{"arch": "dit", "model": "image flow-matching model", "dataset": "photos of plants and fungi (iNaturalist)", "train_examples": 45211, "image_size": 48, "horizontal_flip": true, "conditioning": "none", "objective": "flow_matching", "cond_dim": 128, "logit_normal_time": false, "norm": "layernorm", "hidden_act": "gelu", "mlp_ratio": 3, "head_dim": 16, "fused_qkv": true, "qk_norm": true, "inner_norm": false, "moe": "expert_choice", "num_experts": 16, "moe_every": 2, "expert_mlp_ratio": 0.25, "experts_per_token": 2, "shared_expert": true, "patch_size": [6, 6], "layers": 12, "width": 256, "positions": "learned", "optimizer": "soap", "beta2": 0.99, "learning_rate": 0.0016, "beta1": 0.9, "shampoo_beta": 0.99, "eps": 1e-08, "precondition_frequency": 10, "max_precond_dim": 1024, "one_sided": false, "adamw_lr_other_params": 0.0027, "magnitude_pruning": 0.5, "max_steps": 11800, "batch_size": 64, "epochs": 16.7, "lr_schedule": "cosine", "final_lr_fraction": 0.05, "warmup_steps": 230, "weight_decay": 0.4, "adamw_weight_decay_other_params": 0.01}
Rows from block 3 of a small image flow-matching model, named by matrix and row number. Rows with one number within an expert belong to one neuron, the router's apart. Each number is 50 + 12 x the weight over its row's rms, rounded and kept within 0 to 99. All counts start at 0.
After each expert's rows are labels from the 100 images, of 14976 (inputs lightly noised), where the router gives the expert most weight on average: "patch colour" is the nearest of a few named colours to the mean colour under the peak; "place" is the part of the image that holds the peak. Only what is clearly more common there than usual is listed. The data: photos of plants and fungi (iNaturalist).
# router: router (model.blocks.3.mlp.router.weight, 16x256, trained with AdamW), inputs 104-155
# up: expert up (model.blocks.3.mlp.up, 16x64x256), inputs 104-155
# down: expert down (model.blocks.3.mlp.down, 16x256x64, transposed), outputs 104-155

# expert 12
router.12:31 36 70 40 41 34 35 50 59 68 45 53 47 40 63 58 32 34 63 78 43 68 65 50 53 43 68 54 54 45 61 60 56 39 50 25 46 56 61 53 42 61 19 68 41 57 49 56 46 56 55 37
up.0:50 50 43 50 50 50 42 50 45 50 50 50 48 37 50 84 50 32 40 50 51 81 25 50 50 50 50 37 50 50 63 50 50 42 50 50 50 19 50 50 61 54 73 73 50 51 50 50 54 89 50 33
down.0:50 50 59 48 53 25 50 50 48 50 17 60 50 82 39 50 50 50 57 50 50 52 98 57 50 50 52 64 58 32 50 50 50 43 50 50 53 53 10 38 26 52 46 50 09 50 36 48 50 50 46 37
up.1:50 92 42 50 08 44 50 53 28 50 69 50 50 50 34 60 50 50 50 50 40 50 50 50 52 50 50 46 50 50 26 50 50 50 35 26 50 69 30 40 50 61 74 48 53 50 50 50 50 48 50 50
down.1:50 50 55 30 28 59 45 50 50 42 50 17 50 51 50 50 42 50 43 31 57 61 45 44 50 50 72 50 50 50 50 50 72 39 51 56 50 50 50 50 61 40 50 50 50 50 56 50 27 50 32 55
up.2:50 92 59 50 50 56 54 38 54 35 50 50 50 83 50 50 50 34 50 82 50 46 50 50 50 45 50 65 50 50 50 44 50 50 50 00 59 51 50 50 32 55 50 32 50 68 63 57 50 50 24 53
down.2:35 58 71 50 50 70 50 50 50 50 55 63 50 44 50 50 23 55 50 50 50 50 27 84 50 51 33 50 36 50 50 50 80 17 50 50 49 39 68 37 50 89 50 50 50 50 50 50 63 50 43 50
patch colour: grey
place: middle right

# expert 2
router.2:63 50 83 45 39 44 51 66 55 25 56 50 52 48 53 42 36 44 52 38 68 51 49 44 43 39 35 39 47 36 55 42 65 59 48 50 46 44 56 49 61 50 55 39 29 41 35 49 63 38 72 43
up.0:53 47 50 50 50 50 51 97 67 50 34 47 59 34 50 50 50 50 61 50 50 57 50 50 50 50 68 28 41 50 50 36 48 56 50 32 32 30 50 50 50 37 50 88 50 50 57 72 50 50 57 50
down.0:50 50 47 50 50 50 50 50 50 50 50 50 50 50 50 58 50 50 50 78 50 90 38 66 50 50 50 47 50 50 50 50 50 35 54 40 57 61 68 50 46 55 50 37 29 50 73 50 50 59 50 42
up.1:57 50 50 58 50 35 46 60 50 63 92 71 79 86 50 50 50 71 22 49 50 50 48 38 87 50 50 50 40 65 50 75 49 65 50 50 50 50 50 44 32 40 50 32 50 50 50 43 50 68 50 50
down.1:50 50 50 66 50 50 56 44 60 51 13 46 46 50 50 50 42 48 50 50 50 50 42 50 42 50 50 65 50 50 50 37 56 50 36 47 50 70 32 73 50 50 50 80 50 50 55 50 50 59 29 50
up.2:50 58 50 50 35 43 50 21 50 50 50 62 50 50 58 50 50 50 44 45 50 50 68 60 67 53 50 72 50 41 60 50 46 37 64 50 50 87 78 29 50 50 50 50 50 50 44 50 50 50 50 50
down.2:50 37 50 56 50 52 57 50 50 41 50 50 50 42 50 50 50 38 19 86 50 52 50 50 50 19 50 50 50 50 50 50 39 26 50 50 50 50 47 50 35 50 50 50 67 50 50 50 50 50 39 62
patch colour: brown
place: bottom centre

# expert 15
router.15:46 38 23 31 59 23 42 51 62 60 45 36 76 38 47 60 54 50 43 48 69 48 39 47 45 26 62 57 58 38 59 45 56 38 50 65 71 49 54 56 49 61 55 52 70 25 20 64 39 74 39 35
up.0:50 40 31 50 48 50 50 56 50 46 59 95 86 22 50 61 50 50 50 57 57 57 50 50 50 50 50 50 50 50 28 74 51 41 50 50 50 67 36 34 16 50 58 53 29 35 50 50 54 50 70 50
down.0:50 65 50 50 43 46 41 46 50 50 50 12 50 30 50 38 64 60 50 40 41 50 41 50 60 74 50 79 62 50 50 28 50 50 55 50 50 44 50 50 50 50 73 50 50 50 20 70 54 50 50 50
up.1:50 55 50 38 55 50 49 50 50 17 88 50 62 60 51 51 44 50 54 50 50 39 50 50 52 50 50 59 50 34 50 32 50 50 49 45 50 08 58 46 41 79 50 34 50 50 50 07 50 72 46 50
down.1:58 50 50 44 36 48 50 78 50 50 50 50 50 55 50 50 87 50 50 57 54 42 50 60 50 50 35 52 50 50 50 50 50 50 43 67 52 65 50 50 58 79 63 50 50 70 50 50 50 50 50 50
up.2:40 51 50 50 36 50 50 56 50 50 50 57 50 50 60 23 50 50 50 44 50 49 36 50 50 50 50 50 42 50 50 50 72 50 54 50 50 50 50 62 63 64 50 68 66 06 50 50 50 50 53 50
down.2:42 56 28 81 50 50 50 57 50 43 38 61 26 21 52 38 50 50 50 50 50 50 50 50 72 50 47 46 50 50 50 50 31 37 50 60 50 50 74 49 50 50 50 37 50 50 50 50 54 50 71 50
patch colour: brown
place: bottom right

# expert 3
router.3:50 38 51 43 42 33 57 58 59 51 49 38 43 32 40 48 76 32 38 40 56 43 40 42 45 37 51 56 54 41 61 25 54 26 63 67 47 43 51 59 63 35 51 50 47 36 25 49 53 63 36 39
up.0:50 50 84 50 43 50 50 12 50 50 82 17 50 44 51 81 55 69 50 70 50 46 50 50 72 55 50 50 50 42 47 50 50 50 50 77 50 42 50 50 50 50 62 48 47 50 45 50 43 38 50 50
down.0:50 50 74 50 50 13 66 62 50 61 50 67 67 50 50 80 50 50 50 50 50 55 56 50 50 62 33 53 50 50 50 46 61 50 50 40 50 75 32 68 50 50 50 42 67 50 50 50 41 50 68 57
up.1:50 50 49 45 50 62 46 50 39 49 52 50 99 57 50 50 54 50 51 53 43 72 34 48 52 32 50 75 40 50 50 47 50 50 50 50 60 63 50 50 50 34 34 50 68 80 25 49 51 49 50 52
down.1:50 49 56 50 50 50 50 69 50 50 50 61 49 46 50 84 29 50 50 53 50 40 63 50 50 50 50 29 50 50 45 58 68 50 50 30 54 33 42 77 50 53 54 50 37 31 37 67 50 50 50 85
up.2:32 50 55 50 25 62 65 28 41 36 50 59 67 50 50 61 50 50 38 35 44 64 58 50 50 65 34 75 50 64 46 45 30 50 50 50 33 47 33 50 57 37 53 50 53 50 62 50 50 50 53 50
down.2:57 50 42 63 28 43 61 39 50 63 41 03 50 93 54 61 59 40 50 55 56 50 42 50 50 27 50 10 50 50 50 50 34 50 41 56 50 52 53 54 50 58 74 44 67 44 50 50 70 50 50 52
patch colour: brown
place: top left; top centre

# expert 8
router.8:34 32 45 61 39 44 49 46 48 55 34 53 61 19 64 46 49 39 41 51 43 62 69 33 66 12 68 52 65 49 41 38 49 42 57 52 59 56 65 48 35 50 63 48 76 60 34 50 45 71 54 64
up.0:41 50 50 50 50 50 51 37 50 50 50 50 50 61 50 37 50 33 50 46 50 59 50 50 47 50 53 50 76 83 50 50 50 50 50 50 50 50 50 50 78 27 41 40 50 50 50 50 50 50 50 41
down.0:48 45 54 33 26 47 42 50 57 53 78 20 50 50 59 50 50 59 42 50 62 54 55 50 46 36 29 50 31 50 51 50 38 50 50 28 66 56 47 63 50 49 50 46 50 33 50 50 45 50 76 05
up.1:25 50 50 50 15 50 47 38 61 50 80 52 76 29 50 67 50 50 50 56 41 50 50 70 32 33 50 73 44 26 75 50 50 50 50 50 50 45 50 42 53 50 42 59 62 34 20 50 37 50 50 50
down.1:28 50 45 50 28 50 50 52 51 50 50 60 54 50 50 75 50 50 36 35 50 50 50 50 40 50 50 50 51 60 50 50 50 31 50 50 50 50 50 50 50 50 16 50 34 59 43 59 45 65 49 70
up.2:26 50 28 50 14 50 50 50 50 63 26 12 55 50 50 50 71 73 50 46 48 50 50 50 76 50 50 50 54 53 23 50 50 38 43 50 50 65 50 39 50 37 50 43 51 50 51 50 27 51 50 61
down.2:50 50 50 70 44 50 50 50 55 50 11 74 53 42 21 50 50 50 46 31 60 34 52 25 68 18 50 50 66 50 50 43 50 50 69 74 70 31 50 50 50 50 50 25 78 44 50 77 50 62 28 56
patch colour: grey
place: top left; top centre

# expert 14
router.14:51 42 32 40 56 58 36 55 68 20 38 39 64 44 44 47 40 40 56 47 73 52 64 56 63 40 52 58 50 60 60 51 57 54 45 54 57 63 36 60 52 63 44 40 70 29 49 93 48 64 44 38
up.0:48 84 50 65 50 44 50 49 50 57 50 54 27 31 50 50 50 49 50 50 24 50 50 63 54 50 32 50 62 52 50 48 37 50 50 34 50 25 70 50 50 50 47 44 50 88 50 05 50 42 42 57
down.0:50 47 48 50 33 56 50 39 50 50 58 50 48 77 52 50 50 50 51 50 43 48 50 57 80 59 50 38 50 36 50 50 64 50 50 50 67 52 50 50 54 50 50 67 62 50 50 76 36 50 68 50
up.1:63 25 50 50 28 65 50 50 46 58 50 50 65 50 40 59 50 50 60 55 50 50 49 50 50 50 56 48 38 50 66 52 59 46 50 80 46 50 50 47 42 59 42 50 50 36 50 74 50 50 47 32
down.1:46 50 50 50 50 49 50 50 50 47 21 32 18 50 50 50 43 50 50 50 72 50 56 48 47 50 50 50 50 46 62 71 50 43 50 50 29 56 78 50 50 73 50 50 66 45 50 50 33 47 50 50
up.2:29 50 50 40 78 50 50 59 50 39 50 50 50 24 50 70 50 50 50 50 50 61 66 50 50 37 20 50 36 50 50 50 50 50 64 50 34 50 43 50 34 50 50 67 39 44 75 50 50 59 50 58
down.2:42 50 26 88 50 50 50 45 26 20 50 34 38 64 50 50 50 59 57 50 50 50 50 32 56 50 23 64 50 50 65 50 50 24 50 67 50 46 50 50 40 37 50 50 56 60 50 50 50 50 50 45
patch colour: black
place: middle left