Rows from block 5 of a small image flow-matching model, named by matrix and row number. Rows with one number within an expert belong to one neuron, the router's apart. Each number is 128 + 24 x the weight over its row's rms, rounded and kept within 0 to 255. All counts start at 0. Numbers have three digits each. After the name is the row's rms in percent of the matrix's.
Before each expert's rows are labels from the 100 images, of 14976 (inputs lightly noised), where the router gives the expert most weight on average: "peak at" is the part of the image that holds the peak. Only what is clearly more common there than usual is listed. The data: photos of plants and fungi (iNaturalist). In brackets: how many of the 100.
# router: router (model.blocks.5.mlp.router.weight, 16x256, trained with AdamW), inputs 0-127
# up: expert up (model.blocks.5.mlp.up, 16x64x256), inputs 0-127
# down: expert down (model.blocks.5.mlp.down, 16x256x64, transposed), outputs 0-127

# expert 8
peak at: top right (48); top left (40)
router.8 079:101139145107147153119154135095115134132123140147127135126135122191124156155157076111142095150116128145158123174141107134171067103082141145131180160085121144105123113156131105110112112126100093130124128150088142156130133095114105167130129094115115117122124139141083108139168114129128114132144158142137113110102140127125168151104132133085141147132109128113109099111064112135150148152137
up.0 113:128128150128128131128131143179128128091128128132086176128128128181128105128105128128131063139164129128125128177128156128140128128098125156128206128128128141141128128154128050128117128131083092123128103146128128128191128073128128139144128128076116086134160086128135208108159128128110128146100128094076074128128139131128132163067134128128128150123128128083128128177128128144128103128109
down.0 105:128127128128167164134117113151154128128129128135120172128150128068128128163128124095111176115128128114163128128128170126128128107128094128128187175178128140109128128128114128053130110124081120128128128119105185128128118128128120164128128128152114094128139107135133082078128128133140128111128122128130128084134101141070128133128155126128105138179103150128063139128145175133128146128128
up.1 113:124155159158145128045128128128109128113165139128128128073128098188128128128109191128153056128128128128170132128128128172114128147128143160128069130088066149142120128098128128141095128128126119096128096128128184128127128104128128086162128121128114128128165079128185146077088128183128128162128119128130128128139128127133104110151078128128128109128097128128114184118132135128128121111128
down.1 096:128128087076128095150128128128128009102146128117177128128102128091128128128108113133151159128128141128147128125128128064128128101128128128128135128128189128128128116107128179128121109128171128128130128128170128128122138106159128128069128164122128135128096128128143059200132083128135128128112082145128141120119171128128141150190128128128128128128168111128115084126053128128128128153128
up.2 097:128130128128127128128128122187156122128128128128128109180104162099128170075128128055182082128128128095111128122127128117128060074128128174128171162128128118203169153135141128113128137117128165128128128128128112128119128153146142108066128128128077117145128106139166128128165128093128128128128129127128108108177128152076137128128128128128165128093175128158128118114111128128115130128128
down.2 100:142129115128120128149128159128128078128128128128125195128128128131135128119103128128079136209128086128128128117174128128128144128128128128170195128148128115128128128128043128128168128122128128128128135153128137128128103128128128128111136128128085128155117128124139114113132170178128126100109201076128085128122135169128064170128144128128094131160128128128128142140128128123132143128128
up.3 099:128128104102128128128114099136088128185128151095081156128128128171128109138128128128128128110128174128107128128128079155128069128084128108128148126128128128130128128128151148112136128152115128079167134118128128109149128175128091128130128106147170127090128128128076168167128128089128128128148151166128128130157119128128152128128099154128128107087128099096165168128128131128082206152128
down.3 086:079092128191128130128128159128128128128116128128128130090091104163128105137206128128147128128128169128119090128128128128113128155128128172147178128128128128128123103128128128103125128128128080163132139128150065128128129128128128160128124158128129128128128185128086113128128128163128135172128128128136128134128128128128143133128141128098128153093128120128128128128185128128128128182169
up.4 109:128128140128128128114148136170128128128128128155196128158133116128128128169128128128128128128128128046119133128128128119158238128128128102128181128128128128093128095121128144121152128128128134107128137141161119128108128147128144128128091128128156156141128128128090128108200128128108161128128128128161077128127124128155128160128128142128128128137128072149136103128123128121151097128098
down.4 125:107174094128128083142184128135128121089128128142128132160134128128166149128128128184128161063117128128128067179136128128148068175128048145098128128153117147128164122127128128161154128118161128128128113128125108132128106128128144104128110140181079128143142129128150113179102128106128128128113128128126110129145128126128128092128126128158151128128166161213132127099207128128128111128128

# expert 6
peak at: bottom right (45)
router.6 088:151102124153111111117136136102102110122089136134138145115118152101116148127164151136183142104131143150143095147113133167148058116162139206101164129122134128104146127099120141174124131132083166149087126123116172123116188134104146070124126112124134123099118134149113173126118133104118115127127066103110147139116126137116114137103109118136116097135134107100124168125103133168130164116147
up.0 081:128154066128128131142037185179128147135128114079093128128108128128136108128147054128128128128121128105128128128150076128152128114095128107165193128076115143139125128128128149128101128120128128128183128128128128113128160111128128083160124128128135129128203103148122128128230078128178128128158116119128128128104154128116126128128128103112128103102128128047104128153128128128128176128128
down.0 087:136128128123128128210176128181140143119111128128128128140181128138147143101122176128108115100126145128128172128105105128134147138128128128128194128133164175146128091106128128128167113143128092128120128128057128128113077151128128128187103128128128116128128128128095141128210153170128151128128145048128128128164109111128134128123128123128128128128128146128128166128071094144112078116128
up.1 070:128100135128128071109128128128128136128111128128128163176125128112128128128128102086112128106183180128128129129072128109130128128128159128160128128128128128128108050128125128056144128077128163128143128128128013128128165128128105138128149146128161128165128128128181098078128107115128128128128115107142128128128176151175128114128128128128128128128128128129128128128124128124106144134128
down.1 102:128083199128117128128128128128113154128128137128120128128128128128128146128152148128128128091128136128054128102144157128128096067128140128165142128128128128128158128128142048128128111128130128160085116182134140109128084075128198155145128128067128128054144128128128153107155126094100112147117157130152128089128128128128128114128088128128154129128095071128128128149154171170104150160147
up.2 097:118128128116128138128091167102128075134128102134128101128128128170128128107199128128164076128128128128098133128128136116117163128099128128137085164099101124162113108185128145128123128180128128128139112182077128134128128164128128162128128154141146128077118128128082139128128128128156117128128166128115128081130079091128128089128128128156044108150128128128130149092128128128128154131141
down.2 101:128128128092069128128128132128147185102134128128128128171128128128128128128128138128128149185130128116128069139128128128113128195085131128128117128128128128064128073090129153128212163128128128143128140113128128128156128106162127183114052128128119128128074102172131036128132188130128119125126128128109128128168164128188136128128144115128128128074128128096143126132128128128121128128128
up.3 100:084128128150128140114122124100096129131093149128114128128128151197144208044128128128140128092128128128128128128085129128128076138128128128128165114128128128072128088117128128128134128084124155128128146128132128128128128128128128101128186109137128128084128115128100167170128128112128128128148128165128128178128070128121128120128115128143128148191118128128128128161151152179136168128128
down.3 093:128097058128045128128128128128129128128128128128128128155104128128164124162128136089164170128128109128063139072082128122133190128112152128128123128128170112105128108128119128174128128131157128128128128128128098161148128128148136128128169155128074128108112128128128128128128128147128112128116128135128083128128128128128128128128085118128128157148144087128097128112077128141125113128122
up.4 086:128137139142102160161128128087062153171152128128148153128112113128084132128140128071128092128128144115128127128128114128060198089128128193128179127128128124129111130128128128128154140136128128128128128128132128128128128128128128128171128128209149145128128094128128128128106101128123138128179109096109128152093173096130157174118128077077128083128128049106091156128128128107128183128128
down.4 102:121191096087168128128128113181128128128162128128157128128152148134128043128156122188117163041128082111128125185128100121128107089160128138141128128165130128128144128128128128128105123128152121128140107156158128128123128128082128128128128128167130128128130128128141128147128128139117135146128116056149109103128101122117128071094139115128157128128182128128128166128183117128128113100128

# expert 1
peak at: top left (34)
router.1 106:112101137136163097141141153105114134127107127102128159126109141091102138138157124132175142116113151157128122133104046128107122094135115149066143150111115109111129114147117154104148135142113144124123119158103155126126174124108108130154145062182139140111123094148208122110091139102118151132105102130147150110135169131096126121154130118089129165154095139105138123110086124118132146137121
up.0 123:128128128128128128153091128113128071128128154128128114128128059128116076178106128143122178144128143128128137156156128076085128128128128133128099140151128107107208090151128128128140128128128116128128128128128111110076128128165112128149179128098128198128159173109128043128128150136106113128128128122128168128136103180104150128083122161128095128128128151128127128160128128128128102128128
down.0 119:130116157081201128169157124163097192128128128080128098082124128128128128128128087129157128128160128128128128128128128169128170128128096128128128121150128128095054139069128128111128128128128158128125123103070128098128128128128128128128147128090128128084104111171128128128128152128122135128128128117063128128143103108128104076128091128121100179128116160082128110128094128128128130110128
up.1 116:100098128091128101128162128128118128091155128122126153068130147184120195128128118088128093131128128167168149128128116074109128128142115161128128148105202128113170130128128128098128124128128128117128128176113128107173122128136089164165169128151133128129124128128128181138128128128158128128085128123064159138128170128128128128130128128128155125171090128124119128128093128072128128128128
down.1 105:140129066144130086128128133172124173128134128128128099128127128077128128128105122140089128128128128117075128128128128169092126150120128141128097128156120139149128106128176136115156128128128128128128128128128128159128150135128105090171128128174125128128128101128108128128128106152128159167128156074194133128142128128128128152128055128128128148162107113128102085128143090073106124128166
up.2 130:138145087120128128098151106128100128128128153107118167128132098128128173065170128154124088101115128125093187128128128128152128166128128165128128159128162128128128128144094128128128128095116128091128160128110064136132137109128128128128160100125134089128178111128128128128128138128122128094075106142136128143088135128099128141118135105128134131128128128128128104128128144128101162197127
down.2 121:119128128086159194114143128160128128101128151128128123128160116146119128128159169158128131128091123128163118137101128128041159192128176140128118128115125128071147113115093159111128190168158145096128110128125128085158128128130094106128128152128178128128128128127158104185128128114097142063128166128128128128111131080104139128110128159127128148098155126128128128124128103128128106159155
up.3 102:128128095119128128128128167128128128128128128128128133129128108128128128128128128128042148128143128128148179174105128179080152128128145147110058128128128128111077144111128099128148128168128099160128128150128082128139109170128153128127128128128116128156157128090128146128128128146116124128128128207093128139128153123153110119110174140128128166128103143153128071128109129157120145139128
down.3 116:128115118128174128128142097127166128128128171128128155128128128103128128128128139128128091108128180128128128084120128128000128128128128101128078128148128128128146156128128153106128201128128146105128128128088128128164116145136128128114128106128128098124101128111128109143076128118129143128108128153177117128128128128128120128128128149128128092128129128137103129161128128128145128144130
up.4 096:128128128110148128128167128132128110128114049159128127128128128072128128121160133062128128128128154173146134128091067087128128128161128112109128138134128128128128128128128128128147128128182184128128128128101152128128128128083128119157128141128128150128128131128237128128140128095128128128128042102128128098117124153128075128174128122128166128155128128128103066147173140128144167122140
down.4 086:128128090071128131094144128128137128128128084128128128128128128128128113092128125128128128128113128128210125128086226230128145128141114128128109128118130128154120128128182128128097128131128089128128128128128161152128128128128110115178128145128128102128128128128142128128128128152128128060166217101177128128128128128128128128159104128128128128128099128128164177128128128128128128119128

# expert 5
peak at: top right (44)
router.5 085:174169107104151097151196130104113145160115097132143110136128122133145146145136091115142135130101143108112149132121156208138125075109107111106122128143120118128147131113097158130144104104139122089112161168100095145117109139110117120165151088143132137158146107114060123084169104147098147114095113099105146136147156132109123107098171139121101081124149100116141135140118121120107126147115
up.0 111:142128089108105160128103063164084128128167128146126128128111128139128203149191187170128121110128149128146128126128117160117114065128164128184128151085087128128128128118138128128128101128166128152128136115135108149190115128128128128128128128111107092071128090128178131107128115134128129128128128128118128128128101158123128128101158102072133128128191128191128104128079106125128118117174
down.0 105:117078128128089125128128072128129156128128128128128128169113136118148137156128128128089203115129069070202112128128139128067128128128138144128128128128107128128121140128128128128138128165128128128128128128180131097128128128128128128123128163105162150113153128067180128154128128128128174038128128121047128128128123161128128121052115128114128150128128128090135135128128128155164128108134
up.1 101:103128066117128090128128128128155109128128128128092118119128128178128195128128113050116128128147105128128164097128128128113195128128214128128128120128128128128137128128116124128182128189128135128128128128128128128128128128103128148152128136135128148128128091128128140127113128128128128124067128128128155157128105128129114128128055112128128183125128128128128128128128128151142088128128
down.1 102:128128128124096128128128108128135116128124128128128182128149128061158149128145128128122145118128150101118176128128128094160128166128155128128128129128109117083128128128153133128110145128128167126112127128141194102128128128128117128128147128128116177128128128087137133128128095077128112138128128130032158128099128128128115128128133109128128128101101128122128111122132104128128128128128
up.2 112:165128128148088132128072128126128137128084056110128152128109128156128128158114160118128128103112147128131128204161128099128086174128128128150111138128128116224128128163128087186148128168128128128128128156177194141128128112134128127107104170128143160128181138146164124128145106128116128128128141118150104128127074124128210128168128128171172136119064152128073128128140128128128130141115
down.2 100:128171136091128128128123142128120128114128117139128128128128128058131128128093128128115200128100145104128110152086128137128128071128128128128136128068128128145128188128123128138128128128149157135128128128128179132128129128113128194093097117116094128149089163125075117128187107128128128128153123128128072128128128112122128147216120092128115117106128128128143140147088128118128128171142
up.3 099:128127086200181128116128154139128115128130134127146101128128126139128076128128128092128128128128128135074158128110128128128135098128128121128151157128135128128153216071128128106120128128128193128128128128128084128128128128128128170128128128128128084135128128128128087128115128128128135128094128160125128128105128123128172128133128134128133128103128128116128128128128128128089162128127
down.3 108:189103128128063131139128116128112128114128178138145100147128074128139128194128126128120128128128153128128111128128128128128071134203145117100148128076154162128128074147128128107128101128128128120128110128128128088128128128128151128128105120118176134128128128128128128128127128128128128166128103128135134128138142128141128128144128108115128160128104176200128128120128146153154078113128
up.4 102:128071128100185128128128128143128128145128078128128128128114150099108122127128128173128128128182129128128084128128144053128216128128140128157128092134154094169122150128042154128128169128084130128128128128128128120128164128128128128128139122128128134117109194128091092117157128135128145128128128105169128128128128130107104128128138128128128207196128128144128128133149136168082150070128
down.4 099:080128128128238128113128170153128128109165159128128123128150168128128199128128128128128075128128128145130128146141128164128166128128128140128128143128128128128127128128129128128128132142119097128109149128109114128101128128128128128128140135128111128132125142128128109128128185197128130128146128128161128119128128128128128155128055137117128172128128128128114169128128131112100169116168